config.toml
head_dim = 16
experts_per_token = 2
eps = 1e-08
warmup_steps = 270
Rows from block 3 of a small image classifier, named by matrix and row number. Rows with one number within an expert belong to one neuron, the router's apart. Each number is 200 + 20 x the weight over its row's rms, rounded and kept within 0 to 999. All counts start at 0. After the name is the row's rms in percent of the matrix's.
After each expert's rows are labels from the 100 images, of 14848, where the router gives the expert most weight on average: "colour at peak" is the nearest of a few named colours to the mean colour under the peak. Only what is clearly more common there than usual is listed. The data: stained colorectal tissue patches (NCT-CRC-HE-100K).
# router: router (model.blocks.3.mlp.router.weight, 8x128, trained with AdamW), inputs 0-63
# up: expert up (model.blocks.3.mlp.up, 8x128x128), inputs 0-63
# down: expert down (model.blocks.3.mlp.down, 8x128x128, transposed), outputs 0-63

# expert 4
router.4,095,168,225,223,210,157,223,189,233,212,208,171,189,174,182,214,202,210,200,207,208,222,183,219,220,204,181,169,208,215,233,195,157,158,182,192,225,219,202,223,219,189,207,201,207,186,207,230,211,216,153,185,180,196,167,204,185,227,204,227,208,175,217,216,175
up.27,092,160,208,205,182,165,215,215,212,208,176,197,231,194,200,175,173,229,219,212,204,190,209,195,204,181,216,222,194,234,173,205,209,176,204,205,191,207,258,176,155,204,217,210,222,191,183,213,176,218,177,191,187,212,198,173,203,190,158,227,185,173,203,212,188
down.27,097,177,216,183,216,203,218,220,173,219,178,235,177,215,193,221,203,182,179,211,198,199,180,208,200,206,216,229,208,219,168,204,172,188,217,193,222,172,156,241,196,165,216,174,180,226,233,220,206,197,212,199,202,202,217,216,201,203,216,172,197,170,152,206,216
up.28,078,197,205,200,237,208,224,207,188,225,185,192,239,207,191,178,204,211,192,244,228,209,218,188,186,215,200,179,165,202,202,207,220,190,188,214,181,207,209,218,185,208,200,199,203,211,209,207,200,176,208,241,173,200,193,201,189,180,194,225,237,205,217,184,184
down.28,082,217,207,213,211,192,225,193,199,232,202,207,202,212,231,183,203,171,181,179,167,250,208,194,189,168,208,145,178,207,193,183,166,199,181,186,193,214,186,187,142,195,197,211,190,186,168,168,205,208,214,227,172,218,186,196,175,160,216,184,185,173,203,223,208
up.29,083,203,213,201,190,207,221,224,204,170,206,222,198,183,185,195,199,188,220,179,163,191,203,208,197,185,206,173,193,210,195,183,195,198,225,238,187,225,200,187,195,175,167,227,175,238,179,204,193,197,173,206,199,187,192,180,222,202,235,229,202,197,194,214,203
down.29,082,210,192,204,209,171,228,216,207,196,185,187,189,189,202,172,190,209,233,205,183,189,212,186,189,204,196,195,230,209,198,218,234,211,169,192,225,187,189,203,179,230,216,160,183,166,183,178,183,168,194,163,190,195,214,208,191,199,212,193,226,183,215,181,171
up.30,115,193,208,197,177,207,211,221,215,214,161,209,187,181,220,205,196,192,202,185,250,218,211,177,200,180,182,237,162,182,201,214,169,185,175,195,205,172,218,232,193,176,224,221,202,230,189,237,185,225,198,169,176,207,208,205,153,195,188,176,194,163,189,166,163
down.30,116,210,184,219,237,210,167,204,184,210,199,165,174,183,184,211,219,194,179,206,179,203,184,191,206,187,190,212,190,239,195,221,203,206,212,219,214,237,217,190,192,216,167,217,212,210,220,190,167,175,186,220,206,204,197,201,208,211,173,196,213,221,164,236,228
up.31,113,148,202,180,194,202,159,199,185,212,208,205,202,181,198,180,221,223,202,245,193,182,200,228,217,213,192,185,173,223,208,186,180,197,245,187,187,210,201,206,189,210,203,204,221,227,196,161,204,243,186,229,195,191,173,213,186,185,190,197,209,198,172,178,190
down.31,104,200,186,204,194,192,202,220,183,195,178,197,202,238,174,210,213,185,187,165,226,173,196,194,188,224,182,175,182,212,187,216,211,188,203,188,186,188,222,219,195,207,186,194,179,214,193,198,237,189,204,223,205,206,193,239,185,200,243,232,217,212,211,195,195
colour at peak: pink

# expert 6
router.6,108,211,177,175,152,226,217,220,202,201,202,189,188,206,205,222,213,193,226,163,208,219,204,199,177,189,170,221,199,201,160,234,189,170,193,183,180,203,196,191,225,177,215,191,196,211,186,198,209,233,173,176,169,150,226,196,199,216,204,196,158,198,233,203,189
up.0,103,198,186,211,219,205,224,157,199,183,192,183,198,202,202,212,201,178,204,219,213,203,199,226,202,235,205,199,223,227,157,222,214,191,197,197,188,190,225,180,206,255,209,192,160,169,202,179,189,199,186,215,203,197,214,186,203,188,231,196,167,200,226,219,207
down.0,109,208,215,168,205,202,217,191,196,199,229,200,196,190,239,180,217,228,226,180,203,206,193,207,204,202,165,216,233,211,187,229,202,198,202,228,242,238,240,201,228,199,200,241,196,197,168,191,182,220,194,219,177,193,236,217,207,193,206,207,244,170,210,184,244
up.1,110,199,211,235,208,194,173,245,181,199,216,202,208,231,176,194,224,188,226,217,203,158,220,238,231,201,234,220,200,212,208,198,188,171,200,209,163,189,208,207,177,224,200,199,178,223,182,146,208,171,201,189,176,228,193,211,204,228,177,178,218,213,202,191,219
down.1,124,195,192,171,245,180,233,231,174,228,228,181,180,222,203,205,188,207,186,168,183,187,198,216,192,217,182,183,200,202,208,189,230,196,190,212,240,187,223,194,172,240,180,208,210,227,204,197,171,197,209,189,230,211,221,211,209,225,226,209,199,243,185,215,198
up.2,074,212,195,224,199,190,209,147,189,187,220,208,212,188,223,199,196,190,198,229,210,213,182,235,227,172,185,229,203,224,219,217,215,180,223,200,213,202,168,208,227,204,214,201,166,197,206,218,163,207,243,217,222,209,169,208,183,226,198,227,219,204,196,201,235
down.2,078,170,201,195,206,184,199,209,221,192,227,197,194,187,176,211,218,206,204,210,223,232,205,194,163,159,177,211,249,202,202,196,202,203,242,218,195,196,203,178,181,225,218,177,186,207,216,204,162,217,197,216,185,199,215,177,165,202,204,201,197,205,185,206,204
up.3,106,234,177,196,208,173,166,220,172,211,208,198,183,204,206,201,258,208,218,210,239,203,200,179,215,206,192,180,176,223,220,169,208,201,188,160,220,208,204,203,180,206,248,219,172,189,197,175,194,201,177,212,196,213,207,194,184,177,200,193,181,190,207,199,180
down.3,109,177,215,211,199,185,194,161,207,199,194,174,201,168,191,247,198,217,169,160,227,196,206,173,210,189,208,179,207,219,194,205,201,225,212,208,223,194,210,171,182,204,230,175,240,201,177,195,205,196,200,226,164,197,218,237,196,185,212,226,201,215,232,207,229
up.4,111,203,197,188,195,220,176,179,185,220,209,194,235,209,204,200,193,228,242,203,200,187,190,184,210,212,217,203,177,212,171,230,198,207,180,224,184,208,164,153,185,212,210,212,176,183,184,191,169,196,194,209,202,198,185,197,169,218,206,216,192,174,220,201,218
down.4,113,223,200,214,203,196,226,214,190,183,194,214,212,181,205,201,171,212,236,228,232,178,201,214,206,239,220,199,198,206,232,186,172,185,192,203,220,193,239,224,211,189,161,231,231,217,168,211,179,200,178,179,187,188,190,183,189,220,165,194,204,224,230,226,199
colour at peak: brown

# expert 1
router.1,105,208,175,210,196,211,198,178,206,194,142,186,206,241,215,187,175,184,172,187,182,161,219,194,220,223,182,224,181,204,206,180,206,220,194,202,202,202,238,208,172,147,182,224,220,201,210,216,186,197,198,193,196,184,198,170,235,198,176,196,224,175,166,208,215
up.27,113,176,206,199,175,217,217,201,210,180,188,164,186,189,229,174,192,214,219,224,193,205,221,213,182,197,138,189,203,229,243,186,203,225,208,204,178,223,219,213,236,192,193,245,178,202,203,193,195,159,206,194,178,199,204,241,204,227,171,213,182,184,244,210,205
down.27,117,185,199,169,201,225,193,201,176,197,192,191,205,225,201,165,213,197,193,225,170,205,194,206,186,176,222,205,177,183,217,178,164,174,193,155,226,198,201,158,201,191,234,169,192,176,232,231,202,181,212,198,210,223,186,196,198,211,195,195,167,175,171,175,189
up.28,107,190,219,189,209,202,191,187,208,214,187,222,224,201,171,200,199,201,171,213,203,213,176,221,227,221,208,201,209,188,205,200,184,168,216,253,220,161,214,211,146,174,236,195,209,212,200,199,195,204,227,227,207,210,169,199,191,194,191,182,201,205,169,194,203
down.28,112,211,155,213,176,157,178,231,202,196,193,195,168,193,215,201,195,181,266,212,206,176,187,196,186,196,201,188,197,200,222,195,193,179,202,219,234,228,191,191,206,201,171,164,177,175,196,199,209,183,252,219,201,200,191,242,205,205,183,213,195,192,175,160,179
up.29,107,204,196,158,169,216,232,163,199,201,186,214,210,208,254,183,185,208,198,211,205,217,235,179,181,183,198,191,207,172,185,176,172,214,195,172,222,202,249,220,156,214,193,216,181,208,191,215,183,200,211,200,189,170,202,195,192,192,172,215,207,213,176,229,227
down.29,090,221,221,229,198,184,224,207,192,162,219,195,163,191,198,199,161,219,224,208,164,162,211,218,182,179,235,185,195,221,194,203,192,224,195,212,197,222,219,219,200,178,199,184,232,235,194,209,196,192,191,231,180,220,169,197,209,205,237,216,207,176,150,206,201
up.30,089,214,219,210,169,192,193,193,198,214,184,185,206,198,216,214,232,238,178,214,159,220,190,204,198,161,205,169,184,177,186,232,202,212,176,197,218,237,186,181,214,215,204,185,230,198,158,216,197,196,218,238,209,168,171,178,233,212,212,226,212,206,180,184,155
down.30,107,196,194,202,179,198,235,157,202,187,182,207,200,190,193,205,173,183,179,187,197,215,190,226,201,211,203,202,189,224,190,170,203,179,257,175,175,174,178,210,196,203,204,172,224,210,204,192,215,165,196,245,223,205,223,200,239,220,213,219,201,219,217,204,209
up.31,104,215,192,245,201,214,204,194,192,201,196,210,203,160,177,180,186,191,186,211,181,198,185,165,173,144,194,204,178,204,158,198,190,221,207,191,193,186,215,193,193,200,232,161,231,215,195,223,202,185,215,198,211,210,193,166,187,226,234,228,211,175,204,207,156
down.31,107,195,216,168,200,181,196,178,171,214,244,185,207,195,225,204,155,168,228,188,177,181,184,192,214,175,197,171,196,201,211,160,215,213,234,178,185,233,217,196,204,237,222,168,180,187,207,205,159,174,211,227,205,191,170,187,173,214,185,184,213,255,184,179,186
colour at peak: grey

# expert 5
router.5,074,189,212,230,177,203,182,225,202,212,176,195,205,211,222,193,189,199,234,200,204,180,179,191,200,187,157,197,200,207,223,201,148,208,164,168,225,244,175,144,225,237,206,204,214,210,177,211,201,204,220,180,198,202,203,199,219,245,223,231,213,169,204,215,159
up.0,098,176,210,214,211,216,166,166,188,210,219,223,212,193,194,181,199,153,180,206,221,268,219,208,207,223,192,195,197,208,224,218,218,220,192,167,214,224,197,196,228,203,200,227,207,205,215,187,212,168,206,212,185,222,181,182,202,232,203,207,172,179,175,185,198
down.0,099,182,187,196,186,180,169,182,209,192,184,205,213,176,191,152,196,207,206,168,236,174,193,164,198,222,245,214,193,201,195,213,197,180,182,172,201,224,177,226,200,183,199,197,215,199,162,201,194,204,204,184,220,164,200,198,199,204,193,184,235,208,225,181,221
up.1,126,189,151,168,176,243,240,210,205,229,206,215,226,197,184,219,203,180,199,215,212,213,185,194,204,181,170,204,203,228,201,208,184,197,199,211,197,222,185,166,223,206,187,176,212,224,183,214,195,216,181,181,185,148,155,183,180,197,209,215,199,203,227,161,173
down.1,119,221,217,242,227,197,178,180,206,180,202,204,192,216,213,204,209,180,164,225,189,208,185,199,212,215,208,227,217,182,211,214,200,188,198,176,198,233,208,168,152,194,157,242,216,230,177,163,196,206,213,183,176,228,199,177,212,200,205,181,215,206,201,202,212
up.2,091,190,234,160,176,192,223,232,206,212,189,184,180,225,235,214,186,173,214,193,217,185,218,218,238,188,207,184,216,197,179,198,230,143,211,157,215,161,177,189,199,224,212,205,236,199,194,181,192,228,212,196,222,186,200,201,196,173,187,195,166,219,226,200,233
down.2,089,220,194,230,162,200,212,189,246,240,191,222,232,216,195,210,240,204,206,195,175,186,232,166,191,189,206,203,191,158,197,205,201,204,170,208,223,199,174,219,202,184,191,199,192,210,241,210,212,215,145,230,192,200,156,214,204,205,204,205,212,207,173,214,213
up.3,083,219,208,190,196,229,206,184,194,198,254,201,205,187,194,195,201,199,162,216,167,206,190,179,224,191,161,226,210,223,162,213,187,215,194,179,179,200,203,198,205,211,221,201,177,216,143,184,201,169,198,203,173,193,192,245,185,217,225,215,173,205,186,193,241
down.3,089,200,231,221,236,207,193,200,215,161,215,199,201,171,153,208,244,195,197,178,217,172,193,197,211,231,208,250,202,193,203,180,218,186,182,219,218,242,177,183,201,199,225,167,200,217,193,207,219,215,219,168,222,218,187,198,214,228,192,204,166,193,182,169,215
up.4,115,177,201,210,163,229,202,234,209,225,184,203,189,209,205,242,198,194,200,175,215,202,202,213,210,213,212,192,223,173,155,225,152,170,152,183,223,237,204,201,203,228,243,178,173,236,205,217,207,186,190,192,169,183,219,187,184,187,220,229,215,222,175,202,182
down.4,113,211,228,230,221,203,197,192,222,223,215,174,197,207,199,178,204,223,181,214,228,194,188,166,227,218,186,209,231,168,221,145,194,236,242,205,215,220,175,212,224,218,203,181,204,193,205,160,191,210,200,187,236,258,199,179,182,203,166,180,207,194,237,198,194
colour at peak: grey

# expert 3
router.3,099,198,194,204,200,223,173,244,205,199,233,206,177,198,225,197,206,197,201,212,234,234,236,155,179,173,242,205,188,186,191,218,222,213,189,201,208,204,207,175,205,206,230,210,204,214,215,181,170,163,223,169,204,207,228,190,207,184,206,186,192,194,198,174,181
up.4,084,227,204,210,231,246,192,229,206,207,174,217,191,260,184,236,193,218,202,200,169,201,164,224,183,212,184,211,193,243,174,218,207,214,211,167,186,206,200,204,233,216,201,208,195,179,210,209,201,206,226,207,182,173,233,204,205,226,172,195,175,187,237,233,210
down.4,084,192,173,233,177,183,191,197,210,199,198,196,209,198,189,207,233,187,164,189,197,177,201,168,214,196,197,169,189,186,214,189,227,217,183,225,188,217,176,216,189,219,228,190,188,273,150,168,149,215,185,228,190,172,220,207,199,197,215,196,205,188,210,180,193
up.5,086,190,214,176,194,208,204,184,215,195,182,219,206,184,178,213,226,202,211,226,230,188,189,226,232,226,194,225,204,206,186,169,222,206,213,214,213,179,195,213,218,179,185,207,202,165,200,195,197,210,218,219,204,212,146,198,203,192,209,169,181,227,216,216,216
down.5,085,172,249,186,244,195,216,199,196,205,169,202,178,196,196,216,194,180,179,206,183,182,170,192,215,179,174,200,231,215,244,199,179,177,171,228,201,178,231,192,192,186,198,194,214,214,187,151,223,185,191,212,192,188,197,209,198,171,215,205,238,197,195,188,188
up.6,110,197,189,170,225,208,209,232,204,189,233,189,167,175,200,174,212,173,183,212,214,208,196,235,180,164,203,179,183,210,230,160,191,207,195,195,191,216,213,201,217,174,166,188,216,193,220,244,185,214,220,198,169,207,196,233,191,204,158,204,219,200,171,214,216
down.6,108,211,200,192,233,193,180,179,212,174,182,199,235,234,176,190,178,201,181,163,180,182,204,207,203,198,223,188,201,237,171,245,223,203,203,200,187,179,201,202,224,181,195,216,196,224,213,198,196,165,179,192,222,186,202,193,207,209,227,242,214,184,197,243,209
up.7,101,167,206,193,181,167,188,178,202,178,194,209,200,177,229,169,212,179,199,215,219,219,207,172,200,230,224,201,227,143,218,185,199,212,184,170,218,201,196,213,194,165,196,179,214,219,201,222,233,188,204,209,202,215,179,185,185,179,211,182,188,150,175,197,247
down.7,089,175,164,177,217,185,186,189,185,203,213,182,205,235,200,195,184,198,203,192,229,222,223,226,188,190,202,210,188,202,229,199,188,211,203,174,209,223,182,197,149,194,184,197,179,206,187,223,242,215,209,239,181,221,223,226,189,228,180,182,206,211,210,199,185
up.8,111,180,227,210,210,224,197,193,197,195,200,191,178,155,162,171,167,210,197,220,192,195,199,179,203,182,227,212,198,216,192,210,179,230,196,190,220,207,163,215,190,268,214,218,174,188,198,182,192,184,196,192,202,235,189,201,146,219,226,216,199,172,208,191,180
down.8,121,226,229,200,205,239,210,247,220,186,223,165,212,211,193,239,235,225,210,221,212,185,183,197,222,188,200,209,206,192,212,205,170,210,204,172,212,205,198,224,208,176,179,187,203,210,213,234,226,196,186,239,218,192,207,192,193,218,166,190,188,198,193,215,121
colour at peak: grey

# expert 7
router.7,110,170,201,198,206,181,213,206,159,235,182,205,221,222,176,202,223,160,166,231,230,201,185,216,213,222,203,183,238,212,197,170,181,176,193,197,196,205,177,183,206,230,198,207,219,174,159,181,201,226,204,190,196,216,193,242,187,203,183,162,188,221,211,198,210
up.23,100,222,186,174,195,184,205,223,216,219,167,186,226,198,190,194,191,205,185,206,168,158,170,187,216,230,199,215,200,230,206,221,196,157,212,199,203,197,219,205,196,213,208,220,164,199,205,201,213,200,184,220,204,197,215,189,214,208,188,227,176,199,213,209,176
down.23,102,182,204,210,194,213,232,191,201,193,233,219,225,206,181,194,209,203,226,235,191,218,215,240,222,186,228,219,174,217,201,194,201,201,182,197,211,201,200,214,205,222,189,201,177,183,225,196,205,193,163,203,234,203,176,194,167,202,181,164,249,213,217,220,203
up.24,111,228,171,217,188,187,243,175,207,227,184,197,205,193,207,190,225,184,185,190,200,216,244,174,143,199,211,178,191,197,216,183,209,169,214,198,195,223,195,199,227,186,197,197,189,230,208,164,178,216,212,195,191,186,220,194,202,201,188,179,195,206,203,196,233
down.24,111,171,181,201,214,230,208,192,190,195,167,177,180,174,203,206,215,197,168,204,184,193,218,200,205,201,213,239,208,207,147,203,199,176,174,230,178,216,223,221,189,185,165,218,223,177,205,207,235,192,217,179,211,154,200,193,206,185,222,210,209,191,206,227,216
up.25,107,215,195,218,178,189,183,166,194,235,195,232,209,186,216,189,248,197,219,235,181,205,174,192,162,221,195,203,221,189,210,202,207,181,237,199,203,203,201,193,198,171,195,159,182,174,213,198,190,222,186,245,213,197,178,214,217,216,201,191,193,190,222,182,215
down.25,103,223,213,205,211,212,243,214,206,225,211,204,195,197,203,204,192,198,211,175,211,221,215,193,220,174,189,187,204,199,188,191,187,200,185,181,205,176,176,215,255,218,204,209,218,232,187,183,187,195,233,166,194,216,214,227,231,142,204,228,207,203,224,229,183
up.26,116,206,184,211,191,211,214,193,173,162,214,170,168,209,217,185,156,212,176,163,173,153,193,223,196,213,214,176,180,210,205,191,200,202,175,192,196,199,211,204,134,203,190,180,202,205,228,190,208,193,214,202,184,173,214,190,228,183,199,215,192,177,168,238,214
down.26,119,197,188,228,227,225,184,160,183,239,197,209,201,212,190,195,223,174,186,190,213,167,213,222,242,209,222,208,200,174,214,208,215,156,202,215,213,189,186,194,191,225,204,178,210,212,207,185,217,170,210,191,187,205,214,220,198,228,188,192,184,229,211,200,187
up.27,113,191,166,180,220,239,242,177,218,195,178,209,160,251,188,211,197,185,202,184,194,219,210,240,225,206,205,204,194,194,223,203,244,206,207,190,201,218,206,213,218,171,212,195,164,172,222,211,203,207,180,224,185,187,202,197,212,197,209,230,198,198,197,219,177
down.27,101,184,214,248,191,199,191,178,232,221,168,209,190,180,172,233,227,194,186,217,206,211,209,213,180,171,225,166,208,197,215,224,170,222,225,164,209,225,159,239,185,224,213,193,178,202,199,217,235,173,222,210,203,207,180,214,209,174,174,206,180,192,212,170,162
colour at peak: red

# expert 2
router.2,094,183,196,183,211,239,190,206,178,183,215,178,175,197,176,202,195,225,174,218,172,199,171,229,198,211,173,172,162,170,194,200,227,252,224,208,203,211,199,228,189,199,184,181,227,230,196,215,202,173,212,202,192,183,212,171,203,221,250,241,221,215,203,200,203
up.27,088,189,180,226,213,163,201,244,172,242,185,215,216,221,199,190,187,229,198,188,201,196,192,184,174,178,217,191,195,195,185,232,209,159,215,204,197,184,217,203,203,214,196,232,219,172,217,186,224,195,187,201,217,206,184,177,191,177,201,167,226,186,218,182,193
down.27,086,200,190,181,195,238,183,218,187,192,199,197,207,213,179,188,245,182,219,210,176,206,220,208,195,176,163,213,199,238,155,187,207,169,228,213,197,203,193,228,181,235,220,168,210,192,199,250,231,222,192,174,172,212,210,200,188,191,175,210,194,234,225,215,186
up.28,089,215,212,186,183,199,197,155,181,217,191,174,218,191,205,195,230,215,158,169,192,197,194,206,177,201,207,220,231,210,202,213,183,162,166,188,240,194,207,215,228,192,231,164,195,196,186,192,190,200,183,188,169,171,231,201,220,182,196,200,224,192,195,222,194
down.28,083,184,235,209,193,235,216,180,202,197,195,208,206,247,196,204,200,184,217,202,174,211,200,253,180,202,200,186,209,228,186,166,222,233,207,184,198,177,207,190,154,176,219,182,196,219,180,214,216,179,228,183,255,202,195,214,202,208,190,227,231,170,202,190,207
up.29,116,214,153,215,187,200,194,208,217,220,192,172,195,231,203,191,181,195,184,163,191,173,193,234,180,214,158,219,192,199,167,196,195,219,208,205,190,233,254,183,187,199,176,235,218,230,199,213,190,182,197,204,185,190,163,219,234,200,184,228,213,184,211,220,196
down.29,124,193,200,206,206,172,195,223,153,196,178,178,200,157,215,203,183,223,250,211,197,178,210,159,204,203,212,198,188,212,225,184,192,195,195,210,228,175,208,193,208,207,210,202,232,179,216,218,210,190,219,175,223,187,204,182,167,209,200,206,235,191,179,242,212
up.30,087,194,205,167,238,216,187,199,199,217,238,209,236,219,254,219,185,192,203,201,202,198,227,208,191,208,185,182,185,184,210,192,193,184,214,195,196,199,207,194,192,255,174,183,187,169,239,192,217,170,223,164,215,203,203,214,160,208,214,158,207,202,211,233,190
down.30,095,190,219,197,221,177,217,213,191,203,210,158,208,242,221,194,234,196,225,207,195,200,141,232,209,182,239,177,233,197,194,195,209,188,214,221,161,176,167,210,243,225,209,181,201,184,190,197,232,207,214,208,182,227,198,199,210,198,208,187,212,209,195,181,199
up.31,078,177,198,204,204,193,211,160,204,190,215,182,222,213,199,222,192,187,226,190,218,228,194,207,197,231,180,219,238,192,203,219,188,196,202,203,207,186,222,177,193,196,198,195,170,200,211,198,165,183,219,234,203,204,156,206,201,146,190,202,184,184,166,205,238
down.31,078,193,162,147,231,207,213,205,210,222,185,189,223,232,190,210,199,169,203,207,193,216,218,186,213,211,205,198,201,183,195,221,216,204,205,180,184,186,223,186,207,225,212,208,219,254,198,188,173,206,181,163,157,200,164,241,196,183,193,149,248,205,204,215,214
colour at peak: brown

# expert 0
router.0,110,238,219,195,200,207,175,209,230,172,247,226,189,156,219,189,191,223,243,176,175,216,207,199,194,178,224,220,185,205,201,221,200,209,211,234,179,194,204,231,177,209,205,205,162,209,226,193,194,169,178,254,218,216,222,191,211,185,191,211,205,194,174,195,199
up.0,086,183,209,186,179,200,233,213,154,207,201,216,211,211,228,201,213,220,195,223,182,212,172,192,173,183,198,175,196,178,211,209,221,179,203,166,187,194,209,228,173,184,207,180,166,174,195,205,225,184,187,202,214,199,186,177,199,191,220,205,216,190,163,200,185
down.0,087,223,174,175,185,191,176,220,213,197,180,206,197,216,216,171,167,228,195,200,199,207,217,214,177,189,218,192,195,180,204,201,190,226,197,213,204,160,207,231,190,190,180,205,217,208,166,243,192,233,206,225,164,189,214,227,202,158,183,228,166,166,234,164,175
up.1,077,216,191,194,201,211,198,214,228,200,218,187,202,211,165,204,221,206,187,199,205,231,197,206,187,219,187,200,214,188,188,223,229,212,204,186,155,204,193,161,187,179,204,187,173,198,202,190,220,180,197,221,193,236,241,220,169,168,172,188,181,187,211,194,228
down.1,079,217,182,191,185,183,250,227,208,210,216,195,230,168,203,180,208,182,208,188,187,190,243,213,182,210,255,207,191,215,182,215,198,174,227,214,195,171,201,231,226,208,204,215,215,194,200,188,212,214,169,218,199,175,206,195,225,186,196,177,172,224,214,190,174
up.2,093,251,214,158,209,199,226,222,200,222,224,181,190,177,248,198,214,180,193,228,190,233,195,219,197,183,240,209,221,199,177,187,196,174,174,207,196,211,204,204,182,188,177,196,186,203,192,186,182,227,207,205,191,207,203,226,220,197,184,184,151,165,198,206,215
down.2,103,150,184,212,185,193,231,201,197,196,189,189,199,172,155,215,189,216,205,200,234,197,187,239,163,210,205,200,174,224,214,212,166,156,223,206,202,171,188,176,194,228,217,211,227,194,199,171,196,233,194,213,220,194,185,191,187,192,208,200,215,212,194,193,173
up.3,095,188,173,219,228,219,184,218,205,216,214,194,213,253,196,233,216,209,228,189,224,212,175,182,207,168,208,231,179,173,222,218,175,171,167,194,181,236,193,174,222,181,212,203,236,239,236,219,188,237,214,225,220,214,158,207,228,195,175,186,167,210,201,204,185
down.3,091,216,221,197,196,195,199,204,182,195,231,195,185,176,183,217,183,194,213,165,216,206,198,199,224,218,235,225,201,190,197,214,236,194,191,239,205,196,185,183,181,193,199,203,200,215,176,228,216,194,181,198,176,199,184,181,244,168,207,190,182,197,189,209,255
up.4,097,199,189,206,214,253,233,195,181,225,215,192,166,187,172,192,187,197,187,214,204,253,172,190,236,209,195,191,230,230,203,223,202,206,200,210,243,192,233,212,197,226,179,202,158,220,235,217,198,206,195,211,214,208,223,217,190,207,232,174,185,190,190,211,185
down.4,095,185,187,197,234,206,220,241,232,200,208,177,192,168,142,234,198,195,158,177,225,201,229,215,220,184,198,202,204,189,174,163,212,186,202,174,226,181,172,205,218,218,210,224,218,232,165,192,206,205,181,208,190,189,201,222,220,205,159,198,215,201,179,212,170
colour at peak: white